config.yaml
encoder_arch: "squeezenet"
model: "contrastive audio-text model"
dataset: "single notes of musical instruments (NSynth)"
train_examples: 184686
gain_aug_db: 6
time_shift_ms: 50
n_mels: 64
hop_length: 160
input: "log_mel"
spec_augment: false
win_length: 400
tokenizer: "word"
vocab_size: 106
loss: "sigmoid"
embed_dim: 256
encoder_norm: "batchnorm"
encoder_activation: "relu"
encoder_depths: [3, 6, 3]
encoder_kernel_size: 3
encoder_stem: "single"
encoder_widths: [96, 160, 288]
text_encoder_causal: false
text_encoder_width: 192
text_encoder_layers: 6
text_encoder_norm: "layernorm"
text_encoder_norm_position: "pre"
text_encoder_activation: "gelu"
text_encoder_mlp_ratio: 3
text_encoder_head_dim: 48
text_encoder_fused_qkv: true
text_encoder_bias: "all"
text_encoder_qk_norm: true
text_encoder_parallel_block: false
text_encoder_inner_norm: false
text_encoder_drop_path: 0.1
text_encoder_positions: "learned"
init: "lecun_normal"
residual_init: "scaled_by_depth"
optimizer: "adamw"
lr: 0.0017
beta1: 0.9
beta2: 0.98
eps: 1e-08
gradient_centralization: true
ema_decay: 0.999
steps: 2800
batch_size: 64
epochs: 1.0
lr_schedule: "step"
warmup_steps: 50
weight_decay: 0.1
Rows from block 2 of the text encoder of a small contrastive audio-text model, named by matrix and row number. Rows with one number belong to one neuron. Each number is 500 + 25 x the weight over its row's rms, rounded and kept within 0 to 999. All counts start at 0. Numbers have three digits each.
After each neuron's rows are labels from the 100 texts, of 14976, where the neuron reaches its highest value: "tokens" is the input token at the peak. Only what is clearly more common there than usual is listed. The data: single notes of musical instruments (NSynth).
# fc1: MLP up (text_encoder.blocks.2.mlp.fc1.weight, 576x192), inputs 48-95
# fc2: MLP down (text_encoder.blocks.2.mlp.fc2.weight, 192x576, transposed), outputs 48-95

fc1.298:514500472531495489528501469498465478534492477484539564487507457445498532571492517553514490493501495487501483485515472485507485506525474555510503
fc2.298:491458470488483495530526469549494542508526439488491484472509537489486534492505513499520543507529507528517496522472521505507498494545514520488481
tokens: "c"; "acoustic"

fc1.172:510510460493488521534483501496462489488503487489487516464508489516518507505514504521477514495525513496493508547560495469559495488523466499463503
fc2.172:494490499504528507468512519455547529510482478477530516486490503475506508478446498506480492560468510467525500551498510492509506515493537510536564
tokens: "electronic"

fc1.150:556542526450494473522509493532512485468495477494501501504538499517488496561489469480494486517510553484543476460486466545507490516532522494527502
fc2.150:456515473489475523498519483511485481456525519503471505510504531478474480503497484467515513493481474536468499529460512523486513507517476491467490
tokens: ","; "127"; "100"

fc1.252:522471473489462494567482462496494498504504521512479470500495524495492512485491522530506517454538467512480525538566470431505497465500432531465498
fc2.252:486480512490534485475501534436504558543491452470528509474481488487493521478463515515484513565472494453500526536505509516512511501509554512515556
tokens: "acoustic"; "velocity"

fc1.373:501488469468514483534494505528500537522551488523510524471501508475544522506511534510510512479509516476513461510523484462550533497505431519499485
fc2.373:469530482499530483491530484449488537541469462508544508481475496484508516481483500529518505540463455470489501529511513492515492494498500506513537
tokens: ","

fc1.105:506498532491453502519504458471564463516487522523537498500507462476510450523499493518489545445473477522490521475543511467521517490536509510552532
fc2.105:443459488483492524466500515463527517482485480468500505486503507471483505484480505496465525551488508496524542560464473524496515480511547485494532
tokens: ","; "velocity"; "acoustic"

fc1.178:531521467453492515509499475489474462524496487490531491468566487511456516541516462494500497516526482512518456484534476515514496524529524494503495
fc2.178:416512487502490522494506497505504481481505525496469504496477502472501489491479505489495518506466468507464529526454496495491517489498476481483491
tokens: "velocity"; "50"; "25"; "75"

fc1.573:485501452542483501572503478452509470492494504489522457487487556482508481490478510552503497468517481500513460506499514502521499481505426511498511
fc2.573:537492497494473504523489506536490505552536502529520493518519500507497515525547514474519509447463514520518490438516490499491483510503488472500461
tokens: ","; "acoustic"

fc1.155:507489507514499491481530423499530475479472505518478536471520513481480528508551500507465493503475551492541470510494562536523489508503504517468516
fc2.155:503490489492506467478529461500477509497496522490474520511560515546465510509511493506537497498491497551496483505490543491461496506500505503478488
tokens: ","; "acoustic"

fc1.91:500514438446540478550524482468537505533516459471515508519516488501467504493537489518500533495481532460561502488484504452527509476473494495501490
fc2.91:469485511516510531482518512512487530495528483446468473490497497549463481470482524510472512507532480553470519508436526522464483512511495480470477
tokens: "acoustic"; "#"

fc1.120:533451512505511509565490460465513545488551466508483487471477539475480540514525548490463498464508532494523520499514519477496508511511490505425496
fc2.120:508518524534475499519454508551477455513488526554486476522486483505525483488513514501485511454497490518480547447511474486480469485478467473502439
tokens: "<end>"; "synthetic"

fc1.411:468493506439494485559514470515491511547534444518544507504483513442566551490516543527503519487475525456508478507489510488533508466523463504519488
fc2.411:497505493467541513471523517505498514515505503470518501531483426522466508512491480473446467500496473510505495489472471529503492526479529474500503
tokens: ","; "25"; "75"; "50"

fc1.48:483505470513470478475481487493489483461479478515524510491517515493476500532540530504538467461528526514499462499541493488520495459520487500509491
fc2.48:455538506531499522503488495527498463515478554514474506500459485507519460497493494498494489477435445499461521487494465487483490498468472469491484
tokens: "velocity"; "<end>"; "acoustic"

fc1.49:488487489487498476540536476488531490497485512513523522524483518522540517462530549518506534497513510507526449519518514461517490468483455529499517
fc2.49:510500495496490513527514500491503493524526472485542454499492461518492484482534532506491521467535490506529486453513511498463475492508475465491498
tokens: "#"; "acoustic"; "vocal"

fc1.284:511487499449529471494526471489525503487565474509522514488515493464523512517537494522489520492509525540560454507498506515516510524514511530473477
fc2.284:469525501502473490504508483539449509480499507488450509491504546512506492493496502518527534497518489534447534502467525506505504472524483515462461
tokens: "acoustic"

fc1.241:519521480485485483478533488442526526505489521498507532508528514458519558499487494532523455494459477483479504531538551483507515503509491521492524
fc2.241:529505515506489476494527491511502494486521482490537485523527517519479486503544501492517508480542526536529460454505524522482477498523498497474502
tokens: "acoustic"; "#"

fc1.272:511479514487530498476542478521507528516505438514502506529506516510480532513532479465517517520474495487515454511499529511504488524540498536515471
fc2.272:522492508520545496479473504494450535478525504487445495486501515535474481503508468482522466482527507528461509497521504550495501532520537507457478
tokens: "velocity"; "25"

fc1.380:500496516489491480466524501477506487512470486553538507528502570499498486477485455534562505517510483512518487498523475491462494512516498501482518
fc2.380:527508488487486530517463519541495465478535544503478509519482483487499493526525500453477475461518522476511493492510464518501540538482491457515452
tokens: "#"; "mallet"; "acoustic"

fc1.31:520497479479449490528480492562499504484524524510498525454523507511509513527545506526499519484536476490488497499551516442516506457556486525497507
fc2.31:486488476490532518457504538453505523507494486451511509488504449475469515492477492476430498549509497487515539531483485530501514503502582492516529
tokens: ","; "acoustic"

fc1.163:467501490469442470549503522455518503525523447492518529495495502455494536498512535496522525468516526465504506519524534467503491455513439509511505
fc2.163:514535499478536471464531467501488509516473489537527535544494503518494519521494468495526458526469467511495464485512497510530467519472518541491525
tokens: ","; "1"; "b1"

fc1.135:492504443528469493503518522501513510504490540516521515494469499493498520498506514529476501471509514491541471496502524447526524480530517506467486
fc2.135:479447502489490493497512471557502527498525435477496498488530553519494516461461548521477518505497522516512514494434536499478518503527514502477483
tokens: ","; "acoustic"

fc1.345:515467471478499481506519472520484496509512477496561518485510508485520513528533510522507512450532533490508480469484518487482498475551490515499503
fc2.345:455499495493508512471514512479467540495508481461478503491493506492475512478469495497492524528522476518462540544444508530499508489519527498470486
tokens: "velocity"; "50"; "25"; "keyboard"

fc1.371:513529488472513451515506420489464517476483501547483551502539510493528518533546470522529501520504518492519481532534484512533500491508512513513508
fc2.371:522580484497536479501510506451467492514467522497497513515486460502492506512536466509491487510518480509491500483513492507520486481480504523493508
tokens: "acoustic"

fc1.488:493495469464498470559485499493533520486514492526509476489517469452455484530505531483502561488483492495526470500535508476505479481503487483477497
fc2.488:480480523511515506459522505501469559522535421510525478495488546511513503450454513526512495527499495511479514510481525546480502526507516488478491
tokens: "velocity"; "keyboard"

fc1.293:489557504508484508480497505527514534514501480533545540495481499480517483483528512532496519540526505503516498499515484526515533498509476489524526
fc2.293:490503469502483504505495458555477520533480467497480475461501538537510517516508495530537544505463482493460544514515498483522465462535509497470493
tokens: ","; "127"

fc1.62:506479469501470544529493532472490503471513507482511466481524532487496517506508523531523534469524473484494511540534496455491492492493476513469522
fc2.62:498503486486535496454541516440524521506483471486535528499497493487483510487463484479484482559487499479521477543505504527517511530496552518521563
tokens: "velocity"; "acoustic"

fc1.30:488496492487495474500558477480517488527506495525508517512484527458521536508483481503594516553500500487492472522498566500498535518526503542523531
fc2.30:550513499540532501485446513489465500486470522485467499498502447531498466533521462489496469483528493495475525477551458522504472503504542484469504
tokens: "acoustic"; "#"

fc1.320:477518507486505463489506444486454444500471505514501566539510521498522480537511503538537514516499550480533482520546497468539475485488485528525488
fc2.320:503576501501535470514517501487492494518467513496498510512481476495509511503526481521493489522516496505520503466506510495513494472477493539497511
tokens: "acoustic"

fc1.394:509547499500481499521472474432518498499539517483474489498494479495496547546464504482503510491470498503536476479515452509527520532525528509495510
fc2.394:505489495494485450500509504565464540515507474531490499531499540493485541503518521504538526487482518525506520467441514522512469454532514547452474
tokens: "velocity"; "acoustic"

fc1.454:483500478505487509516526495456550490532486500517548508485490459490505481518510532495483503495484509457524522494527500471527531507512491523508468
fc2.454:479463509484483500480540513524494546492539431495515494490521556518484517467479522522514524504488522512510495499444524524486530507524528501477476
tokens: ","; "acoustic"; "<end>"

fc1.485:480516437500501492529495514456463508510506451512503489464515476470482520506493532517537499535493537474515485525528491497510545499499487522471469
fc2.485:508519484485491484497502455543489485531510477546524493517488542506516521512518502505537517535439491524501501442514495494522461497504499532494531
tokens: ","; "1"; "guitar"; "2"

fc1.275:527483447446475486531505502497479472524478474524501532538503485455488480551490531487489524467473522484492487534553467484482527477529470524456519
fc2.275:487458520499494486501511482566476535516531438487509497507533558549486537467478546508508525504475533538490493460430529502491514507524512511492470
tokens: ","; "acoustic"

fc1.322:499463498537491494551484471500474491516518483484551498475468505467517540509515528488497533469540542472525498503496495460517511503524465516524496
fc2.322:513516502487528515464519519502504487497505516528523515564490456499490497509485467446450446493489489514518477487488465535504483538473525492516502
tokens: ","; "bass"

fc1.156:541475483466530506517565494489514514501493501476497503485531494470491503499547452491552504514510564478517484492507526502551521492513473484500543
fc2.156:499480517483520462478520473519485506485503523502464535522546510532462513524492487513529478493496505529492476498475534503483507510498519510474487
tokens: ","; "<end>"

fc1.484:443479485463483472557502490470506499528545481528562484452477498489549556489486520479514475479513518460523519524504501484527534518486478485519496
fc2.484:501514485465539488466534488504492511505482508500508540540491464527477521520490476489497460502478472510499470491485493513518500527481520502488511
tokens: ","

fc1.213:498473526461507484532494532491495536529530459522502509478478508460543509494522524508508530501506517464512513500487491454524557492493488505510502
fc2.213:510507498477535505474509519498495495502496528512505522549488431501487507516507479462456461482489489503514495486492465518515493521472524496509488
tokens: ","; "f1"

fc1.267:481500474467467517532519529485486456513492487561543504524480473478515518491524541516485491500494485465534521516560495479485482483512513525513516
fc2.267:471455508498479490498514481529494533523547435482523489481520545543507523468495529519499525509483510516489505500454533496477505501534500497471487
tokens: ","; "acoustic"

fc1.193:515476498483471481570462491457465510474509526481516522501497522531496472534545509493505518464492511487491499510487462501489493464507462548475480
fc2.193:535511514508535490486505516464525495529477499508531528503496476505517504491480502496489456519471508477528469502548495502510494520470519514539555
tokens: "velocity"; "bass"

fc1.37:484500515418467484615486496464506515538498453514516504489471489467514546524504506516498498467535501467529515496512508480504504464468456496484486
fc2.37:517504499460542493462529500500500510505496491510521528549502469515475509513488469471480451501473486508513463498484481528521487537481534509497512
tokens: ","; "velocity"; "b1"

fc1.175:503496495497531526494512480474503504476464531518546506540503491469499510516506485531491496473497488451526478502549489508535531484501467490507483
fc2.175:470440509500491500503511479539498532498521437492494511495532547526484518475490539527503516535467518526497504473427531489485503501532518516489498
tokens: ","; "acoustic"

fc1.4:508518484477479489489532479483509515501484493515526483511524512519511503491522501516540489460528515498548459519495519469486465492504410488506509
fc2.4:513504496495491526523513511492520490522515490472545459500498453510489481490538529498467517458533499510533482457507510491463481500504473457496498
tokens: "#"; "acoustic"

fc1.529:479473496444498485506480499496469522513514474527537493472471499471530535517505530481474532480504544448548493512496487486505506534512483489520486
fc2.529:516513494473534500471521511500490506498500518510506529548495430505479511515512481459456454488499493515522483481494471525516499522474534499501487
tokens: "velocity"; ","

fc1.305:509513509454508503485560538491498512469470519537524473525513522454475508521501520479476490544469468459528476478484475522448463503529551494465532
fc2.305:484480483471468487504493502547458521520525463515517518503505529544511539504502514520531539504436520525484502507446491468527521485516494517506452
tokens: "electronic"; "synthetic"; "25"

fc1.318:510473466500444505517501467518493486523544447494549471457471499465536529529493501475501528499527527430515527524518528435522494511515466498517488
fc2.318:510511477452537492468550504478505518501496490500535535542502467495463527517506474471478466507487485497527458492479487520533502516488538515501528
tokens: ","; "velocity"; "b1"