Weights of a small contrastive audio-text model: 3.02M parameters, encoder arch squeezenet.
Rows from block 2 of the text encoder of a small contrastive audio-text model, named by matrix and row number. Rows with one number belong to one neuron. Each number is 128 + 24 x the weight over its row's rms, rounded and kept within 0 to 255. All counts start at 0. Numbers have three digits each. After the name is the row's rms in percent of the matrix's.
After each neuron's rows are labels from the 100 texts, of 14976, where the neuron reaches its highest value: "tokens" is the input token at the peak. Only what is clearly more common there than usual is listed. The data: single notes of musical instruments (NSynth). In brackets: how many of the 100.
# fc1: MLP up (text_encoder.blocks.2.mlp.fc1.weight, 576x192), inputs 144-191
# fc2: MLP down (text_encoder.blocks.2.mlp.fc2.weight, 192x576, transposed), outputs 144-191

fc1.236 096:142157134058122134141125120139133177129132094117105121113134149123105109104128153086120114163104143149126071123155121120088103134107174143141143
fc2.236 067:100107056142104099096121099120146132127093117124167163133090129067089137121127171116115106105172144168153141148109142164107148121094126153100092
tokens: "acoustic" (96)

fc1.342 105:137116128129130145143112158115136172123117123120139077163096102099116113151140146106155093129125163129123080140140086127149157151144111132135131
fc2.342 088:165143187124145137125181151158121084147135110148105154152121070142124166153128133159150164109116120106143173133102130110115112131152129126123161
tokens: "50" (30); "25" (18); "acoustic" (13)

fc1.65 085:135159174111127138118097132091127153135133134177134117085134170157120084132165132157130110140130113117176077138149124062137180150105144141115169
fc2.65 054:132129113150147110110108086099149167113133104115135095117131176123145086099137121062106099142105144146124104163111097151085144154111108159116157
tokens: "acoustic" (86); "#" (11)

fc1.104 103:107147127123151096157088117112140121075140123147137097086088139103094131161175108131159124116105108107155089116119128175146144155145120139115157
fc2.104 110:116104082120129123093135109117133131157129073102148161151155139113131104067112170109130103135140132176137144118138140152145131111084151158120107
tokens: "electronic" (48); "bass" (19); "synthetic" (8)

fc1.390 113:109135151120185144110128100126164121124131134107105149146107109158122132072147126119152103118118143106116116163142105116130136161120157180121158
fc2.390 101:118103133146081139145103119141138155109148171112149103142133141106106147106104107124135131143156141135068123106153152114133136113135153142151057
tokens: "25" (34); "50" (31)

fc1.149 107:124120161102132142129105097105130148125128092145095155094167179130131082140113113118102107097162143179137083167110111138076106166109138133096124
fc2.149 111:153108119121121121131147134149126075148117097119159168158085122111129145138149169155104118094111145136160152116148127120159143082140124119095104
tokens: "b5" (28); "velocity" (24); "guitar" (22); "acoustic" (13)

fc1.520 117:147167149132153106132136118080155160126129115134078112101126121188133084119165106117135133131128117161133096115089130125130141170137160126126176
fc2.520 117:123097118103124145120103131143124168149146131114124116118159133165108101134071085118127111131123124123076145125159142145107091137090171159129083
tokens: "c" (51); "," (49)

fc1.467 102:122169130142143134174125134079124140112112114149150135128120111128134114112143153125116129137128135147141101085121049144135140158139098120103188
fc2.467 091:094084067126111109084132075102157152166140082095145149144148145109106103066134140078129111142130133183127129114140127151120127113086151163132110
tokens: "75" (21); "100" (20); "synthetic" (15); "127" (9)

fc1.465 117:097149131104134125112107113103165130161119096135120167113146144087122111111117143084148072110136131150100118164114121136090114133101142151101119
fc2.465 113:123099082117120123127133145143116077155111091108145197148109136115106143137134156160143110098110121135145158097148146130151138072121142132100094
tokens: "50" (35); "velocity" (33); "25" (32)

fc1.527 103:098129146118123096119117133077116134118148121124138116114120131164137077123104136146120086141105111119094114131096090097120098152138126118118129
fc2.527 098:099078083119125126084124114112119112146095091108164182100119163113111105122109151116108105116125129156133133103146136159141135119083152143106093
tokens: "50" (36); "velocity" (33); "25" (31)

fc1.343 100:132142155110128117124125113114164181136094109095104085165114132129091132121111118099118082092122181134149109150116118106055111108106134186124132
fc2.343 073:126146135147075168149114096124114134080157171131157088118136140119121149107139094170121186130136120119101121108128150087162133123165116112162139
tokens: "electronic" (37); "velocity" (31)

fc1.412 104:131108122081159083113117085075196129140084127087107118114087155156148137110168118092113095132156123108136135125157093126091114104087127147077151
fc2.412 109:127144151138084171157111095127121152082141198129148080117125141107123149091137082132104165145157146114102121112144153094128143125163120105142113
tokens: "electronic" (48); "synthetic" (40)

fc1.335 110:076105129122163130133132095098186141139096109139125129111098141114114117123131091106103088122143137153127135150124113166098106120074092145099125
fc2.335 115:140142158135106173143115101135111142102137192141147077118126135128140148119134079136089178127147139102092113125143146094124150133173106099150125
tokens: "c3" (100)

fc1.282 098:142184160139119138163114115147115148108109160131100108109150124115145091104127077115114140163163134111110106165129118148150141156115100093118140
fc2.282 082:092112161120154104138133122109162076127096140083111141107099140137083136155173119155131137091125108124153118089122121108131146097136127142132156
tokens: "mallet" (15); "keyboard" (9); "acoustic" (9)

fc1.214 115:121178129103147107143154116119130115139120130118111113147116122138154102136153155093140125135120172147161129174128129086116131140122118120174181
fc2.214 117:124130132116137117148161154144128093108178138129154133156171101152121169161149125167170176143109127118105154105074162102159147125161154128185152
tokens: "<end>" (23); "a3" (15); "guitar" (13)

fc1.43 101:130128166171166087137162099088166149116126097104153154099130178115098140136131138146121101161120125157148119145131096102145136150094115159076119
fc2.43 066:147181118139142151127127132131091106137110132130113136124136120128131150123138117146127141156126130113146129175124109116137133146128097089134151
tokens: "75" (19); "bass" (18)

fc1.82 086:098172158127120128131108130156164136122124120115138086135136130143114117134131144154144121175104126102120093127114116121121148135110162130126118
fc2.82 052:124100116160094124081098096098131188095136120155121125125133140134145114093096133095115112133130115150125111122127112156133111165109100139118133
tokens: "velocity" (73)

fc1.122 096:129140146112173114142128102099164175097155147114106078098125159160104130106138083142158147127136085117126139143080137148147089136105142144103200
fc2.122 079:128145090133095168117118086098141177091148147094151096112141167119125119050115118105120136150148128151097136103142163135139134150118150144140117
tokens: "c" (100)

fc1.389 103:129139136124137120131124158125145178073103114152135129102137136174155086131150157129104097112069144158115128133105100140127148156108110130109092
fc2.389 105:110092091105132133106121125126109097154109085113150200109132166133121127118109152131125105100126123163145143104151145155142127092091152139106088
tokens: "50" (35); "velocity" (33); "25" (32)

fc1.269 098:156139126117150149123100167100135171120118112112105091103118116106119101136134134092112085148121145113112122107127089150127092178115103132092100
fc2.269 083:122106102105127123144130148170106060156109102109138179145093123136108139160135146167146120083108131121145155114161126106150114072118134131091096
tokens: "50" (42); "25" (32); "75" (9)

fc1.86 104:161146146140165127128119092090133188118110103146133125128089168113128080112091150136124099137116098131119108164146128128124093125149133134103106
fc2.86 086:124111073139102086134117134144139091140124115097151169160100134088083138149138133178140100092108106104135155114168121116135137099142110158073105
tokens: "75" (29); "50" (25); "velocity" (21); "25" (16)

fc1.304 096:130156148110136140137136085091142146139138108106087108123120147145129165099147152130123121106191195175148096143134141147138115137145128138110147
fc2.304 082:141130134144154105084176111113161133143090099138139144162087115103124127111136163111094117128137152134169157158110108160098152128132102137099147
tokens: "#" (24)

fc1.102 105:155164139114128121156142154126117149115092128089103101107068138151135093099173148097093126142147125076108126121146120122109090156107103137112157
fc2.102 079:135086126131156111081132102084176152121099093112134118125109142115126090094120131077094099108131140117137141153151100178091121141126110167090146
tokens: "#" (36); "acoustic" (36); "vocal" (23)

fc1.115 098:113144130152128130122145124069180118117172145107093151091141141086123099093134121100138123132153126147142113093109153100076109123120158125164166
fc2.115 096:117146149106139140151104150138076131115154147170132125098159110184150122178113120147169130127116099105108102152092125124141125165092135123159143
tokens: "f1" (18); "2" (9); "guitar" (9)

fc1.116 097:134160135084132158119131114175103123155163110114090108138149165162153121084129142115139140126099118159142108156115144116151108129161155113161129
fc2.116 097:139117132079144152103161126172100133169150084147169127168138096154153154121105171115105144110113172155124156138137176126123102121107158112127098
tokens: "<end>" (30); "acoustic" (18); "c7" (12)

fc1.79 085:083165112126159127162144111138189167122103138128151103085134163166163152101161121137160154127137123121152100093141086105138115085142127129142157
fc2.79 042:106077109139136131098082091107124186103084114154137119127135165120123107132103139064114105139149146152091119152127124174095135149105109148100127
tokens: "acoustic" (30); "velocity" (29)

fc1.39 105:120164168096127107122108089127168145166116089168104130098132186111113107109128110096107097126158136133123108142145128153074111131115130139107137
fc2.39 117:148108104143105102136145121120137098115129106121178153163092118087133136128157160164106117104125133133156157120151118124150155097153106132087105
tokens: "b5" (29); "acoustic" (27); "guitar" (22); "bass" (20)

fc1.167 118:150138131076151077143124190091149130100083175124117153128113130128133121125115139174125125136146111077148123110113081098195141118113074122121163
fc2.167 125:122101084107128126086143120138143162151140096125147100164163119148134108072107162079128109150108175165078140136151146164149121145125181150163108
tokens: "75" (21); "synthetic" (7)

fc1.546 103:175152114178118094101117120090111189157146108130115117059173143116150104128102127095122127145145102109127132143118109146093109141102145138081122
fc2.546 106:121086124112094116155115118142142109118127137116165139140095128124115142157130109167113128092128133117113144101168124110150141085151132138110093
tokens: "127" (24); "50" (19); "25" (17); "100" (8)

fc1.125 112:141144171115149100125147120131148136094124136147105142143097093148119084100147157097138104157106120117144104147119044110148114124122097130108172
fc2.125 111:132128149097136136135153156177115109176157107134102139163166091175115144168097129144186132127102151134081141121103152110131102118107212131162107
tokens: "<end>" (47); "acoustic" (32)

fc1.101 105:140139107116118093104127093107129179154133100163106145080142151124111066106130099110086117116119102159129101121125121123069118129128131132101125
fc2.101 101:134099104133099118137129131142114094148139092107165171149100137118128140130146148168103128089110118134144157096166131110156139075150124126090097
tokens: "b5" (33); "bass" (33); "guitar" (22); "keyboard" (7)

fc1.324 099:136115120111140110140108104115142205129116119144106152082118173142130099082115138126120130162166122141105113129110130171132103136099153147100159
fc2.324 073:124100161111133132159118127140160142108112159118161117129082115155113142169110094177110148104130153102093157122154124125135128127158140161113084
tokens: "c" (69); "127" (9)

fc1.392 080:127115122126185082161118106160114123106149155102084148110103110149160131143130114116115077107113112129149130145101126115145139127125111157134139
fc2.392 040:117086152127096132091099096087144165089133063164132133113134151113137130138099147116104127127136114149112121135116126158114142133085110153124133
tokens: "acoustic" (53); "," (47)

fc1.152 106:116139152123159147130143113102143147095095161122067130110147139113143135108087084121133119150120147115105108146128150133094123132129153130146134
fc2.152 107:134145149091143125161140155165106058164131108121112178138106103153105140156152135170145129084099155136182125109145117088149121094108119110115116
tokens: "127" (30); "75" (24); "keyboard" (12); "50" (10)

fc1.511 079:124151123088119150145132070083136093108129109156124128126116153117096185130143137103145129115136130163136107167131107099099127119108163143125128
fc2.511 044:112115159116124133109096087105140183104140123159143093127139113138158130123112143097084125108127118144116113108116120125095115156133108150144168
tokens: "<end>" (42); "acoustic" (21); "guitar" (13)

fc1.208 099:124154144128158111135141146118147130116146090104147111145139163127133112087140118136101112120119103104100129115126127112162109145163124150138147
fc2.208 070:102097073126084135117107104144141174117141123117171122144175134164109118132094118113140121134131136142077143118125170156132119115106196158140096
tokens: "25" (38); "50" (32); "75" (24)

fc1.170 106:136148134153133153137135164135121183107120181167126090118124160099096133109123088144143127180154155101123087109110104121117128157150119104084110
fc2.170 093:110110129151141102097131140064167127084104134092117137102124156104105121120149123134153134162157084116136136078085137138139179141143123150133155
tokens: "mallet" (19); "keyboard" (9); "100" (7); "25" (7)

fc1.528 099:133117114094130115092097120123148166149152069124120138103144189126131059140134150097100132131118110162134094124154097093125092150099147140080114
fc2.528 089:138107110117113121150135135150117081138121106113155174154093121119118142134149148166122120085107140133157151107158124100155143075140120124097095
tokens: "b5" (59); "acoustic" (27)

fc1.476 096:111120118146116118126099118108175121132129114060122175154141142150123128119155140095140147124095127145167091139104146093134116147088109137182163
fc2.476 084:133149124159142121091140132149140120162046139151092153127103107049106139154116103128131125140197139140153138156106130155075115111141126107079113
tokens: "<end>" (33); "acoustic" (27)

fc1.491 106:121135142153141099151145111120137141149119169130103161158102111129104107101111112120167087104133151115152123135172084130114146145131124138100138
fc2.491 108:146159134107130132159157149167102107166148098121111160166136097131124151131127146150171117112108134131159130109119117091143129105086148113129120
tokens: "50" (31); "25" (31); "3" (26)

fc1.264 123:133135154131148117145118110107141125088116152115086118126111166105128110115176119110131104126171145114161097159120054101141143105106124147131174
fc2.264 129:129130131093131130145150150178123119203156103129112142171166091169124146152100132141176124128100156146095143110122154111125102109103222132156087
tokens: "<end>" (43); "b3" (26)

fc1.396 094:131146171108152087105153107110178094102104086104096122170116129159120109105154130124130150100099170114138121153126122139142147126162122139113157
fc2.396 086:101107112119089140120095113128120156095164170134158080124153156129132126102122128113121145159134133128061123117150155114147157150149142141165105
tokens: "velocity" (45); "acoustic" (22)

fc1.468 083:127174155191133136124151144144134103135141136111126113104119182140151104149178128141160159095082138105134139111110135142116176113185134160153146
fc2.468 053:131113118149083128121083085105134191060123142148141105143097154113145127088126115118102111131152120106117123148151110144142145138119087131106120
tokens: "25" (21); "50" (18); "acoustic" (12); "b2" (11)

fc1.568 104:102112104111113104077148148074182145136122095115105169100110127131125086105148153103134092133115105166102134115120095150115120133113155162113130
fc2.568 100:121140143137124137139136151135092097106134157160130115122150123151150144171143121165144172138123100100130127115097142116160175131146130111159152
tokens: "50" (26); "25" (25); "synthetic" (23); "75" (14)